Rows from block 3 of a small segmentation model, named by matrix and row number. Rows with one number within an expert belong to one neuron, the router's apart. Each number is 200 + 20 x the weight over its row's rms, rounded and kept within 0 to 999. All counts start at 0. After the name is the row's rms in percent of the matrix's.
Before each expert's rows are labels from the 100 images, of 14976, where the router gives the expert most weight on average: "patch colour" is the nearest of a few named colours to the mean colour under the peak. Only what is clearly more common there than usual is listed. The data: Sentinel-2 satellite tiles (TerraMesh). In brackets: how many of the 100, against the usual share in percent.
# router: router (model.blocks.3.mlp.router.weight, 32x128, trained with AdamW), inputs 0-127
# up: expert up (model.blocks.3.mlp.up, 32x64x128), inputs 0-127
# down: expert down (model.blocks.3.mlp.down, 32x128x64, transposed), outputs 0-127

# expert 30
patch colour: brown (66 vs 38.7)
router.30,113,233,209,192,202,185,191,221,192,227,164,190,169,223,217,199,227,190,218,199,212,219,195,209,203,206,191,178,225,211,204,184,189,223,224,187,193,195,171,211,196,197,204,211,222,225,171,188,184,205,196,206,151,192,179,192,169,181,200,229,182,174,228,161,206,176,236,221,220,234,216,216,239,172,171,179,199,177,224,173,218,194,186,193,213,165,195,220,180,190,208,191,177,251,190,222,211,170,177,161,203,185,192,219,229,197,201,214,168,177,194,166,217,205,173,178,177,210,197,177,196,179,200,180,201,217,208,217,200
up.0,098,196,193,232,194,222,224,192,181,201,192,242,185,188,172,203,197,214,210,214,219,234,179,184,157,204,185,194,186,181,196,216,221,183,181,182,177,188,201,233,222,230,236,223,212,187,161,186,162,167,219,201,228,168,208,218,202,160,197,233,216,171,178,174,205,198,251,225,211,195,170,186,248,243,212,200,208,223,216,167,209,190,228,196,202,191,194,177,211,236,189,218,193,211,197,199,208,214,205,180,200,202,204,220,230,226,224,197,211,202,184,184,206,177,211,186,195,188,213,203,206,203,196,225,188,217,205,171,187
down.0,096,188,205,212,180,173,186,196,225,214,218,163,200,195,224,212,211,190,181,220,181,151,178,208,242,208,205,192,196,169,174,188,227,227,201,228,208,179,195,219,213,191,197,197,177,216,205,175,238,201,192,208,181,228,202,191,197,185,229,206,201,202,231,180,206,207,195,191,221,221,239,221,193,206,208,182,139,183,187,207,207,210,204,218,191,185,205,172,180,206,213,192,227,194,197,191,194,226,199,187,228,206,210,269,219,193,173,178,191,184,218,196,192,189,208,217,234,189,166,223,162,198,196,170,176,218,173,217,225
up.1,096,186,201,218,195,181,192,220,207,227,209,218,228,195,206,201,198,182,246,170,165,192,177,181,212,210,226,177,198,229,200,197,158,203,209,207,191,194,177,205,212,208,167,164,207,185,183,215,215,249,193,190,222,216,207,215,169,200,186,202,160,207,196,207,154,177,177,225,182,200,191,195,219,206,182,224,194,190,163,218,210,199,186,208,239,188,204,160,167,184,142,209,198,219,202,194,212,171,214,196,182,220,178,229,196,229,178,206,203,195,223,221,194,185,193,220,202,231,176,229,212,191,184,191,215,166,216,188,208
down.1,103,215,188,204,207,188,201,192,189,185,212,206,165,181,191,210,216,227,176,194,216,225,170,199,192,205,172,179,178,208,199,213,171,201,222,213,175,259,201,219,227,222,213,224,187,199,208,218,201,213,190,222,199,207,179,178,202,179,188,197,199,198,208,179,249,226,215,182,207,172,151,157,172,195,208,205,205,226,221,186,183,208,189,190,204,228,175,199,188,196,246,195,208,198,220,203,148,200,212,256,201,208,202,152,188,183,179,213,214,206,208,218,195,213,208,180,183,218,214,186,228,201,169,192,158,199,220,189,205
up.2,132,211,222,201,185,192,184,208,217,225,221,205,220,203,226,208,224,198,206,229,218,198,217,201,203,228,210,204,184,193,185,198,231,200,199,176,181,195,144,255,184,186,226,208,215,194,185,160,165,220,203,214,186,242,160,180,223,208,184,205,187,233,183,172,192,177,218,189,201,246,198,184,193,194,166,242,218,163,172,183,206,225,205,192,213,181,222,190,195,191,189,208,157,222,196,180,191,161,221,172,213,186,233,184,205,187,196,195,206,202,191,233,199,197,218,195,215,204,179,186,191,229,173,187,182,211,193,198,205
down.2,127,182,233,203,185,209,180,208,200,204,190,197,204,200,197,167,180,180,184,166,240,216,170,195,192,192,236,172,211,203,220,192,203,203,200,221,238,199,217,237,200,184,189,226,187,207,179,206,203,205,227,192,185,172,197,223,174,211,186,201,202,189,236,159,213,199,199,207,170,173,208,173,172,177,224,200,153,218,214,189,207,196,201,197,194,213,207,206,191,211,216,228,175,172,224,236,208,163,182,190,194,160,185,197,191,187,181,194,217,241,207,167,252,165,228,212,208,205,200,211,182,220,193,215,233,173,214,206,216
up.3,093,179,206,184,208,213,194,218,163,179,184,185,233,208,185,208,216,173,221,185,212,196,173,179,228,206,226,194,183,202,188,223,194,163,206,166,211,219,207,197,198,220,214,204,187,242,209,203,199,187,211,203,251,179,176,238,168,196,186,242,205,203,214,227,198,222,221,197,187,170,203,223,201,192,190,167,164,197,186,191,199,170,176,196,211,232,166,196,239,169,206,188,199,201,186,189,225,196,175,191,182,194,179,194,166,184,214,174,210,173,181,197,201,175,233,167,189,198,217,207,176,224,192,177,192,168,186,229,183
down.3,090,179,206,176,181,207,205,177,247,163,225,212,210,204,176,206,196,202,228,147,201,220,213,196,170,234,171,246,222,202,206,213,193,221,205,139,194,222,170,206,220,212,194,202,190,189,208,193,207,222,218,220,207,190,179,192,174,207,221,224,213,196,193,208,211,181,186,168,255,189,191,175,251,235,201,205,207,202,163,227,195,202,219,200,210,195,196,175,195,209,192,195,227,192,209,219,210,199,203,186,234,213,215,219,192,191,200,175,165,204,224,213,198,229,167,192,205,204,195,174,220,186,204,209,202,210,196,194,167
up.4,079,199,196,188,220,205,158,211,178,210,206,181,188,192,202,232,203,178,243,195,225,161,180,216,236,183,211,213,196,213,204,175,205,227,228,213,164,230,225,181,198,200,181,197,167,209,217,179,152,165,201,194,175,217,212,170,201,184,199,176,177,188,195,201,196,191,244,214,232,191,200,200,163,179,181,197,185,199,218,194,183,206,176,210,200,193,231,227,212,184,200,232,192,222,189,224,224,203,195,197,210,225,173,203,204,219,201,199,178,205,207,245,206,227,245,173,213,199,175,199,194,192,201,157,170,183,182,188,200
down.4,089,187,210,207,186,219,202,198,172,203,222,212,210,191,158,188,217,183,208,190,172,250,198,226,174,205,201,200,178,175,220,188,204,182,190,172,198,213,235,166,200,169,240,239,201,195,175,190,192,197,186,217,218,225,193,195,209,225,201,157,201,225,219,212,180,207,185,170,179,170,182,206,195,205,198,213,223,190,204,226,166,231,221,195,188,174,213,210,202,244,201,207,160,178,215,185,194,171,209,220,198,195,203,203,221,175,179,205,193,238,220,213,171,176,200,202,207,218,181,221,191,181,190,232,204,189,208,247,164
up.5,089,210,220,199,194,194,212,195,204,178,199,208,222,221,208,177,194,220,215,223,224,240,173,232,220,214,228,183,192,207,203,203,194,212,208,204,188,183,166,204,233,182,166,170,216,186,203,216,173,198,228,231,206,182,192,195,194,201,181,186,157,208,178,179,236,196,182,173,198,224,198,206,184,207,225,188,200,210,208,201,167,185,184,215,201,228,159,222,195,200,165,188,173,190,195,223,220,201,239,171,175,200,145,209,220,197,166,198,215,170,200,192,205,215,214,203,207,174,173,254,184,193,245,212,199,216,179,187,205
down.5,085,200,222,211,214,170,200,217,158,233,195,172,219,215,232,233,213,197,176,208,206,219,169,200,198,179,200,223,205,223,217,155,215,188,194,201,231,212,216,227,220,200,210,215,195,198,196,188,212,169,239,219,203,193,170,212,213,237,226,194,239,197,211,197,178,215,212,174,181,194,194,181,180,184,175,213,209,210,196,208,185,177,201,209,218,187,194,148,210,183,204,205,261,210,190,193,215,213,150,199,195,213,222,203,159,182,206,182,223,177,219,233,201,202,203,177,214,194,195,185,205,224,215,152,192,191,213,195,195

# expert 29
patch colour: orange (71 vs 3.4)
router.29,099,205,192,225,182,185,197,209,177,193,182,196,179,196,181,202,208,179,197,191,238,225,180,175,199,199,228,170,203,198,201,231,177,187,195,200,222,177,212,183,241,219,172,173,197,181,237,214,192,230,183,204,224,216,189,174,164,223,186,214,218,171,221,198,229,209,237,187,212,200,205,189,236,192,197,199,217,202,223,210,213,203,225,234,239,224,170,162,180,184,184,204,209,189,216,202,222,197,229,177,177,163,167,222,206,194,212,228,194,193,217,188,165,199,212,200,176,188,197,192,208,201,144,220,228,225,211,205,181
up.0,095,194,176,174,209,194,201,222,172,184,182,199,193,200,182,182,229,206,218,201,205,228,200,174,138,251,217,198,204,168,214,165,207,214,197,155,166,196,237,197,219,187,192,178,205,183,204,204,211,185,189,221,201,206,194,196,225,206,192,214,187,192,188,182,184,207,185,202,208,216,190,234,198,213,195,203,236,173,216,194,179,191,202,187,201,218,203,222,208,155,213,208,154,186,218,177,189,224,237,210,181,162,225,235,171,194,190,154,214,188,172,242,204,207,227,190,195,197,212,196,180,218,195,223,197,207,195,190,221
down.0,101,186,221,226,172,184,195,167,223,229,202,181,206,200,192,192,202,223,221,181,201,219,155,202,172,201,230,210,193,183,169,213,217,238,177,196,198,216,199,209,185,204,208,186,226,202,178,192,176,213,187,176,208,197,198,189,177,195,205,174,187,214,226,199,185,178,165,175,189,180,193,177,230,206,198,212,215,186,220,221,208,203,165,232,215,155,241,203,219,210,171,205,202,183,189,189,185,179,194,199,192,190,176,192,179,164,221,206,257,214,233,181,193,179,187,205,216,202,164,214,189,184,194,187,187,163,223,221,153
up.1,125,169,182,188,204,229,209,201,207,221,223,194,211,194,171,208,208,202,220,194,172,187,180,174,220,171,189,206,168,247,215,169,206,209,185,189,221,172,180,182,214,207,173,196,214,213,215,221,187,204,191,208,207,203,171,225,151,199,151,183,259,210,204,167,223,204,176,186,166,196,170,200,166,204,190,195,224,182,213,197,211,216,230,207,200,226,155,186,191,202,209,178,218,189,214,211,221,175,214,201,206,227,206,200,216,221,179,215,199,211,203,166,196,190,210,213,160,215,199,207,164,186,203,223,181,174,194,186,224
down.1,120,198,173,192,191,233,203,222,220,171,220,221,233,185,196,198,185,189,197,189,204,208,219,176,228,213,197,173,197,203,223,219,181,224,216,174,210,219,183,227,206,201,155,225,160,182,173,197,231,206,209,181,193,190,232,232,192,207,168,239,196,202,221,238,207,221,189,159,211,167,175,171,208,190,140,207,155,200,218,202,171,169,232,200,198,241,174,235,214,232,192,196,207,195,191,199,210,216,179,211,220,201,192,197,199,207,186,218,194,193,214,213,205,189,202,193,211,195,197,205,227,177,207,216,208,217,193,185,218
up.2,098,192,211,184,203,201,207,183,192,242,195,203,191,177,177,217,187,175,225,220,226,175,160,207,159,187,204,167,214,190,219,150,200,177,195,152,160,199,196,195,170,212,191,189,212,186,174,179,197,177,233,218,220,217,194,184,211,205,231,204,241,200,219,185,205,193,191,197,211,173,180,208,208,192,225,216,224,205,189,162,203,204,196,196,219,208,166,172,206,224,196,220,209,232,173,193,204,201,199,197,210,183,197,214,186,186,188,188,204,235,199,176,185,162,206,157,239,207,225,223,235,211,210,213,209,190,170,174,194
down.2,099,213,199,157,200,179,183,183,180,224,192,198,218,207,202,188,172,209,185,230,184,178,180,208,200,198,205,180,186,173,158,187,206,205,180,212,187,191,195,191,168,209,170,185,196,200,214,213,197,191,204,186,223,182,232,219,202,188,186,169,240,171,197,172,203,186,169,187,206,218,205,192,193,196,173,175,170,229,159,185,202,125,207,178,217,183,208,215,190,178,190,214,190,182,184,215,175,231,199,210,206,208,237,178,235,195,185,238,239,194,232,198,188,198,183,194,211,221,192,197,210,201,190,210,224,191,214,203,151
up.3,074,201,226,195,203,196,223,220,222,215,199,178,215,170,206,205,192,211,187,192,199,211,166,166,211,186,168,239,212,229,189,199,214,207,188,200,193,201,193,178,230,191,181,179,167,185,220,193,219,201,218,212,154,197,221,197,184,179,183,237,178,227,193,188,180,186,199,169,226,184,185,216,235,198,230,179,187,217,168,192,225,210,204,192,214,182,199,224,233,195,181,213,221,176,202,215,205,201,180,207,196,203,220,188,209,155,190,200,202,211,195,230,202,226,236,200,228,236,202,154,242,199,209,195,238,213,219,154,181
down.3,082,184,222,192,153,185,141,203,217,207,208,172,251,205,223,199,210,190,222,187,189,200,173,205,197,205,198,223,185,206,190,205,205,197,221,219,208,210,235,234,201,222,175,213,230,195,216,173,197,165,188,230,204,213,194,214,215,196,182,187,193,176,176,201,200,200,182,211,172,181,172,221,220,202,205,206,173,200,166,211,216,262,218,182,203,188,211,207,204,189,190,205,186,203,195,203,191,214,215,223,188,210,194,215,225,143,193,164,255,186,197,189,202,182,208,205,189,191,185,231,183,158,192,200,182,223,181,199,207
up.4,078,199,170,201,196,209,221,179,228,208,216,203,193,178,198,223,180,214,216,206,164,191,188,172,197,208,183,217,230,196,193,235,190,191,196,217,214,182,185,223,189,180,202,200,212,169,168,208,184,198,182,204,180,209,216,189,199,195,224,227,178,186,215,209,165,221,197,194,214,191,183,185,160,199,236,197,181,211,222,241,244,204,228,228,173,225,190,228,203,193,187,210,196,172,168,232,187,240,171,205,202,210,167,173,209,181,212,222,167,225,232,194,230,222,228,193,201,230,177,236,207,190,188,220,208,224,203,182,173
down.4,102,219,187,165,208,198,211,220,178,200,213,171,212,216,191,235,245,214,176,213,237,212,181,198,211,204,194,182,193,184,222,195,169,212,202,205,224,234,192,201,202,214,209,205,184,190,203,221,189,180,180,219,204,202,201,168,204,178,181,187,197,193,197,217,190,200,162,170,188,236,174,212,184,234,231,189,197,230,198,193,219,181,240,161,238,228,227,199,164,212,199,223,230,219,209,192,198,195,210,193,224,219,199,165,209,228,168,194,195,162,233,194,199,233,203,192,192,202,223,182,238,220,223,196,183,187,201,199,238
up.5,117,162,159,201,201,171,184,203,214,199,197,193,200,204,201,198,167,196,209,196,216,218,221,193,214,168,203,178,184,234,200,228,201,176,204,172,195,219,202,183,205,213,153,205,180,215,221,220,213,214,217,228,267,177,210,236,180,214,188,189,206,225,214,236,201,202,181,205,209,219,195,219,227,217,214,192,223,201,211,217,220,208,198,197,174,234,218,189,216,219,193,208,225,176,240,214,207,205,193,192,195,193,216,206,170,193,186,166,207,201,173,209,188,220,185,236,203,194,211,225,221,170,218,246,229,191,169,221,166
down.5,109,184,205,182,215,190,188,182,182,199,206,169,186,178,168,186,205,214,191,188,173,233,187,174,218,215,189,220,179,212,199,202,183,162,202,207,221,199,218,215,195,234,203,193,216,176,171,203,212,189,204,199,201,211,177,170,177,202,185,188,204,234,186,200,242,201,195,146,174,186,196,197,176,179,159,214,207,222,221,215,196,196,224,188,187,241,199,199,202,216,253,178,196,201,168,161,190,178,193,189,206,192,201,197,219,232,192,198,205,192,217,210,175,171,201,174,199,217,204,147,223,209,164,190,205,217,248,189,225

# expert 6
patch colour: pink (38 vs 8.8)
router.6,103,174,209,218,235,192,173,220,168,234,208,202,185,215,210,222,208,190,174,198,219,234,236,193,190,167,202,182,242,162,225,213,192,185,158,210,180,202,198,189,222,172,208,190,227,166,207,194,175,211,182,193,235,190,216,207,208,227,179,195,234,232,183,228,225,220,223,181,191,209,162,229,180,214,209,202,221,198,200,174,208,173,226,195,214,200,192,206,216,216,211,198,186,157,231,224,185,233,217,196,197,196,209,223,180,225,174,208,207,193,210,191,189,194,213,173,204,173,188,209,224,199,196,208,160,177,203,187,175
up.0,107,235,208,169,194,200,226,210,225,243,207,183,197,231,214,182,196,192,215,224,206,214,194,244,190,193,180,215,210,177,204,237,207,182,146,229,194,164,192,187,199,167,192,208,189,210,189,211,202,231,214,200,195,198,231,202,180,219,247,224,207,200,191,208,215,173,177,226,198,210,229,223,176,216,174,162,196,184,194,182,164,190,186,176,195,211,194,173,228,227,228,188,198,224,186,204,220,225,174,229,221,205,222,197,215,184,198,208,196,201,184,191,199,212,210,188,198,168,190,163,212,198,182,170,207,188,211,213,245
down.0,102,215,222,211,202,199,205,227,187,222,215,205,179,229,232,163,237,190,179,186,190,184,190,184,184,186,186,222,198,185,210,151,189,199,207,185,221,205,191,199,204,218,191,204,172,191,189,199,235,176,216,204,208,198,204,206,185,197,200,152,154,218,226,213,200,213,182,236,150,231,169,198,205,205,199,207,166,218,249,200,224,189,202,220,189,189,212,228,236,186,185,188,182,218,230,187,198,204,224,209,199,161,169,219,210,195,188,199,190,215,217,209,218,231,213,178,205,187,217,193,166,162,227,217,185,173,189,189,190
up.1,097,226,209,192,228,205,201,209,198,223,228,165,183,202,186,219,245,177,217,165,186,204,192,230,200,173,193,202,191,218,236,185,193,196,216,200,163,195,183,197,190,190,256,206,201,220,206,176,196,171,206,195,166,180,181,209,184,196,197,181,191,220,220,176,206,217,164,163,225,189,205,194,158,211,218,208,200,176,190,197,181,186,209,192,196,202,237,216,173,174,239,195,186,223,202,232,224,195,201,204,175,209,211,184,219,214,193,238,217,235,242,207,182,213,162,200,217,202,195,185,216,172,215,213,179,220,205,170,207
down.1,090,205,234,175,218,231,195,192,215,200,171,195,184,208,230,194,225,202,235,198,192,191,211,189,192,205,203,229,185,186,152,202,177,201,212,202,198,180,214,209,177,187,205,190,221,188,213,192,230,163,186,195,197,200,187,202,180,174,199,187,228,179,206,207,146,192,195,193,184,222,195,180,208,197,227,190,227,237,200,212,180,205,195,214,227,195,205,156,239,168,178,232,202,165,211,229,200,229,205,178,191,189,229,207,168,175,216,207,207,172,218,195,211,202,242,225,191,182,231,197,199,165,162,226,207,207,218,194,161
up.2,108,200,199,176,203,176,180,226,215,217,175,200,183,189,187,210,163,200,233,202,188,219,184,205,229,191,161,173,200,203,179,175,211,182,228,185,201,203,197,192,180,214,184,209,208,232,242,195,171,220,202,204,182,183,208,196,168,203,183,233,194,247,190,212,197,212,194,210,159,205,239,191,205,176,237,209,172,181,198,199,161,191,205,188,232,241,213,207,188,212,201,185,223,218,206,173,201,178,210,206,230,214,218,188,233,156,208,209,224,207,189,204,183,182,161,216,186,148,211,193,209,173,197,203,210,200,176,194,173
down.2,107,210,204,199,229,210,216,161,181,204,202,192,186,198,206,162,218,218,224,189,174,213,184,225,195,207,177,178,198,211,184,178,197,275,189,215,190,201,222,178,209,176,222,165,178,175,193,229,226,229,212,217,173,201,218,203,200,213,241,177,226,187,234,217,194,197,183,204,181,205,210,190,221,159,231,216,201,201,207,192,196,180,198,234,222,228,239,194,218,181,213,202,200,208,203,226,173,206,216,188,211,220,196,203,225,168,189,203,191,235,227,179,221,196,227,234,212,223,207,208,173,189,188,195,219,214,212,216,225
up.3,093,214,207,157,223,197,190,198,199,191,187,215,231,204,194,191,181,225,212,208,235,166,210,198,215,174,168,193,221,188,206,171,202,201,198,208,228,184,201,226,169,184,210,207,242,219,195,196,182,230,183,193,197,225,155,196,182,140,205,218,202,165,200,198,162,205,198,212,199,204,222,217,188,215,179,182,199,185,211,210,209,194,177,251,189,237,179,194,220,211,199,168,206,236,218,205,188,192,208,179,153,214,209,216,208,204,190,226,210,216,185,196,213,220,167,170,208,196,239,196,185,181,178,232,174,202,220,207,203
down.3,092,202,182,184,205,222,216,194,184,193,249,194,169,214,210,191,212,176,200,224,162,169,180,227,166,152,211,205,177,199,176,188,222,177,220,200,179,180,228,195,184,198,206,219,174,176,205,204,167,212,182,180,220,182,201,200,205,207,166,197,231,199,194,203,214,186,207,219,167,189,192,186,222,185,239,190,187,219,179,198,226,181,214,199,200,199,196,188,182,205,184,169,165,161,186,198,208,212,195,207,220,179,188,164,193,206,234,181,185,178,191,185,173,199,212,207,208,202,220,230,181,165,180,212,258,206,170,197,175
up.4,081,219,189,183,209,228,174,173,197,188,229,171,178,183,204,212,187,197,240,220,191,179,224,219,211,209,175,203,167,236,199,218,225,196,191,172,234,213,207,203,244,266,208,199,208,234,185,213,199,187,229,166,222,202,187,181,243,210,219,196,209,201,220,211,180,184,198,214,173,206,196,177,228,204,197,208,188,177,209,206,207,214,219,210,196,209,203,195,234,229,162,193,221,229,200,178,192,207,189,187,188,190,193,227,176,174,197,194,172,199,190,194,201,173,192,178,197,210,205,179,178,199,230,153,188,162,218,210,201
down.4,087,194,182,221,194,207,224,197,209,197,173,213,194,206,212,180,159,207,202,211,181,207,223,193,220,193,184,210,180,173,252,187,199,185,198,215,225,181,187,196,169,203,198,215,202,259,188,211,204,186,206,249,181,201,216,178,170,192,219,250,153,206,210,195,214,228,186,170,192,235,218,223,192,161,191,175,204,226,227,203,212,191,205,221,195,216,154,206,174,186,196,198,179,178,230,206,169,194,189,222,174,216,191,214,221,176,194,187,205,193,193,211,164,215,201,223,211,217,219,209,184,167,173,217,192,212,196,202,211
up.5,101,222,179,176,170,184,187,176,179,224,223,178,205,186,200,215,207,181,190,185,205,196,213,203,163,145,209,227,185,179,202,223,197,215,165,201,240,181,184,170,189,231,181,228,191,207,227,177,212,178,220,202,203,225,205,185,207,220,180,223,197,220,188,224,201,226,181,203,173,186,175,216,241,225,237,188,196,197,169,181,186,177,233,183,232,225,212,211,235,198,215,201,200,193,201,193,223,233,217,203,236,198,203,213,216,184,214,211,205,214,193,197,194,206,205,219,194,194,173,225,250,205,169,206,172,206,227,187,190
down.5,108,214,183,204,171,224,206,184,211,190,223,221,188,206,212,211,180,194,167,203,231,189,182,148,203,187,218,157,197,211,227,152,213,198,181,201,210,191,192,204,195,198,205,222,180,216,208,235,190,223,193,190,194,215,161,197,189,156,207,237,191,180,203,212,220,206,196,181,201,218,203,233,174,208,190,204,211,195,182,201,199,209,182,244,163,169,182,173,202,174,245,221,227,188,161,180,172,145,210,207,176,174,216,208,194,170,191,211,197,195,191,210,227,187,227,209,216,200,198,179,208,220,173,207,202,210,190,217,199

# expert 8
patch colour: pink (35 vs 8.8); orange (29 vs 3.4)
router.8,100,168,188,235,185,212,219,213,203,200,185,240,181,225,193,191,219,172,220,185,238,204,225,202,173,206,214,161,225,210,174,229,195,181,216,199,197,183,194,166,243,193,175,182,217,212,226,197,179,194,211,215,210,207,203,172,203,225,170,218,193,198,178,216,203,223,220,188,235,189,184,183,212,213,215,211,226,192,210,204,194,198,186,175,172,208,202,225,174,185,235,168,196,215,226,219,239,201,225,176,201,168,211,174,207,213,225,193,165,172,211,187,178,188,187,223,167,193,176,211,216,232,194,213,202,216,184,241,190
up.0,090,182,214,205,249,225,203,208,189,189,192,171,213,204,196,221,205,210,187,205,174,203,168,177,191,230,187,228,185,182,158,170,189,215,227,203,198,172,201,186,199,211,180,185,221,186,240,214,213,190,173,235,175,195,175,215,200,175,190,195,227,200,200,203,171,206,193,180,199,233,217,216,208,218,212,198,211,173,218,172,195,220,226,176,164,235,221,207,239,202,181,213,216,187,214,178,170,184,204,191,179,205,225,181,183,189,219,178,212,244,138,205,202,206,193,208,188,205,207,174,183,195,218,174,180,204,185,185,232
down.0,097,194,219,188,219,215,168,222,190,202,208,225,191,194,190,185,195,203,173,207,223,196,248,211,194,180,206,211,201,248,194,196,220,211,185,211,140,192,235,227,196,192,194,194,198,188,161,201,171,247,201,196,258,184,200,221,193,212,221,198,228,190,197,151,190,192,234,196,216,234,212,181,235,187,215,203,238,188,215,185,209,201,234,190,183,219,189,208,200,185,179,207,204,211,193,212,196,194,205,187,244,188,195,198,155,213,193,224,172,199,181,206,219,182,211,207,196,170,189,222,185,222,176,186,181,208,216,201,183
up.1,108,182,164,187,216,242,198,183,204,208,196,212,212,202,187,196,195,171,207,198,183,186,215,205,191,210,208,151,175,203,168,224,189,196,188,160,221,181,190,177,197,188,227,232,188,229,185,151,207,197,228,192,207,191,204,241,179,188,229,185,211,203,220,222,191,177,196,201,224,176,247,216,214,215,208,223,220,187,202,188,194,149,179,193,213,175,233,185,186,225,202,181,206,230,215,184,184,222,193,227,202,209,179,167,215,160,195,210,226,196,190,209,176,183,158,198,220,201,191,235,203,219,186,216,217,197,179,202,195
down.1,111,210,245,222,194,155,180,194,210,199,204,216,206,197,247,201,200,200,216,174,195,202,216,181,170,188,221,238,185,214,214,209,203,185,188,209,160,183,188,195,156,206,175,220,193,209,231,188,219,186,205,172,221,218,176,200,207,206,201,182,218,214,196,208,165,185,163,188,149,206,186,182,162,195,169,198,186,194,203,173,203,184,182,218,189,195,188,195,211,237,198,196,228,198,203,179,187,179,186,200,223,230,235,154,211,178,194,214,225,203,202,180,193,176,212,197,208,220,235,200,205,184,178,228,208,227,174,236,209
up.2,114,192,197,208,214,200,205,216,207,242,160,176,175,212,165,190,214,183,203,212,214,240,193,195,225,186,200,222,211,226,216,207,187,196,207,227,175,195,207,178,221,207,183,201,223,182,213,238,235,214,204,233,219,198,216,196,200,199,185,207,199,218,188,204,200,183,219,182,175,241,185,200,216,199,204,196,217,206,184,184,170,194,203,218,187,229,167,188,240,220,200,187,204,233,164,198,160,222,184,173,167,199,205,208,206,213,203,225,189,225,198,163,190,184,248,172,162,203,214,169,220,244,212,218,216,189,204,185,229
down.2,105,174,204,180,177,227,240,221,198,219,194,210,179,211,190,198,173,193,196,208,228,189,206,197,194,192,210,228,199,229,210,243,193,218,189,197,197,193,230,185,206,237,170,193,179,204,172,211,178,185,222,198,176,221,230,195,221,220,192,188,158,191,211,176,164,205,211,208,210,173,237,222,222,214,210,180,207,163,194,208,195,182,164,205,197,207,200,182,215,203,187,190,169,213,238,233,242,171,170,206,190,192,204,209,177,208,187,184,168,225,200,209,218,198,197,197,203,214,187,224,199,209,168,140,175,230,216,182,205
up.3,104,209,182,213,238,212,205,161,212,208,197,218,192,195,217,212,177,209,198,189,193,200,216,221,212,152,199,191,224,189,213,187,188,210,197,213,241,209,172,184,184,208,220,180,212,212,211,235,196,229,179,222,193,242,201,191,185,188,167,233,201,228,190,203,211,199,184,192,223,192,198,169,161,187,194,192,192,202,193,174,198,197,233,196,201,174,183,204,253,168,213,201,200,202,157,186,195,221,196,144,172,199,247,239,186,190,185,210,190,234,202,223,182,192,204,173,186,183,225,221,187,192,182,232,188,212,205,215,188
down.3,119,206,179,216,193,183,198,202,162,203,216,229,185,187,192,157,197,194,168,246,191,204,174,194,189,189,206,206,239,215,187,216,220,195,178,207,212,211,198,184,216,191,161,221,210,194,233,206,197,177,207,184,178,205,219,191,204,176,207,209,180,165,212,203,162,190,210,194,183,224,181,244,212,213,197,200,230,178,218,180,202,187,182,213,203,184,181,212,183,218,181,170,188,215,195,226,223,202,281,172,204,176,184,204,206,214,191,192,199,198,157,184,208,226,198,207,186,188,190,162,195,217,208,212,175,179,166,197,164
up.4,090,225,182,193,202,209,178,139,174,167,200,208,181,184,193,214,189,215,181,146,217,191,236,225,197,228,196,222,220,223,235,213,211,200,210,175,199,186,234,179,151,199,214,203,164,246,173,202,188,190,177,209,153,213,213,189,201,189,201,186,213,197,209,210,197,170,211,190,202,203,232,196,207,213,192,219,204,204,193,216,179,179,181,178,197,207,177,224,212,172,171,185,195,178,207,201,212,185,190,195,171,195,193,201,210,233,211,208,182,235,196,209,207,200,224,176,178,214,237,214,217,180,206,183,197,166,191,235,208
down.4,087,198,146,194,204,225,193,224,188,169,224,248,211,182,199,192,198,183,206,193,183,202,196,182,172,216,174,198,177,141,203,178,217,220,180,201,185,224,209,197,185,176,183,187,183,195,204,174,208,215,189,225,202,208,153,199,195,192,199,214,188,202,199,209,227,171,193,156,206,178,205,186,187,194,210,216,202,174,209,200,220,186,211,195,220,204,160,195,183,222,199,192,181,177,194,220,203,211,186,199,155,167,185,170,187,195,170,191,192,186,178,226,186,218,217,230,204,166,198,154,189,210,206,210,232,154,209,176,221
up.5,096,195,206,200,206,202,217,181,183,199,195,174,213,189,206,227,185,208,198,214,243,208,214,192,179,150,153,202,224,189,193,190,209,186,197,207,202,207,177,181,204,226,153,165,221,196,207,238,208,215,221,158,209,210,198,141,227,193,243,186,234,207,214,209,190,199,222,194,220,194,188,226,196,229,213,212,193,175,194,204,202,220,205,206,178,227,202,208,189,234,184,213,217,190,180,200,215,198,188,192,210,174,178,180,199,187,261,180,189,189,202,182,167,207,167,211,210,208,209,199,215,238,190,180,184,239,188,210,214
down.5,099,197,183,233,207,226,170,192,168,219,210,189,202,171,197,207,173,188,206,216,185,191,203,192,170,173,192,211,197,214,152,199,167,218,214,196,159,195,192,198,182,204,198,201,163,202,202,205,180,200,186,196,209,196,175,191,216,172,189,222,180,156,201,176,213,175,192,209,179,212,193,202,164,210,224,186,164,218,209,159,152,234,238,209,195,232,183,198,217,182,169,168,178,205,240,206,186,166,210,218,171,195,169,206,189,208,203,214,192,218,214,188,224,217,178,214,196,182,241,223,219,184,223,188,188,202,202,209,216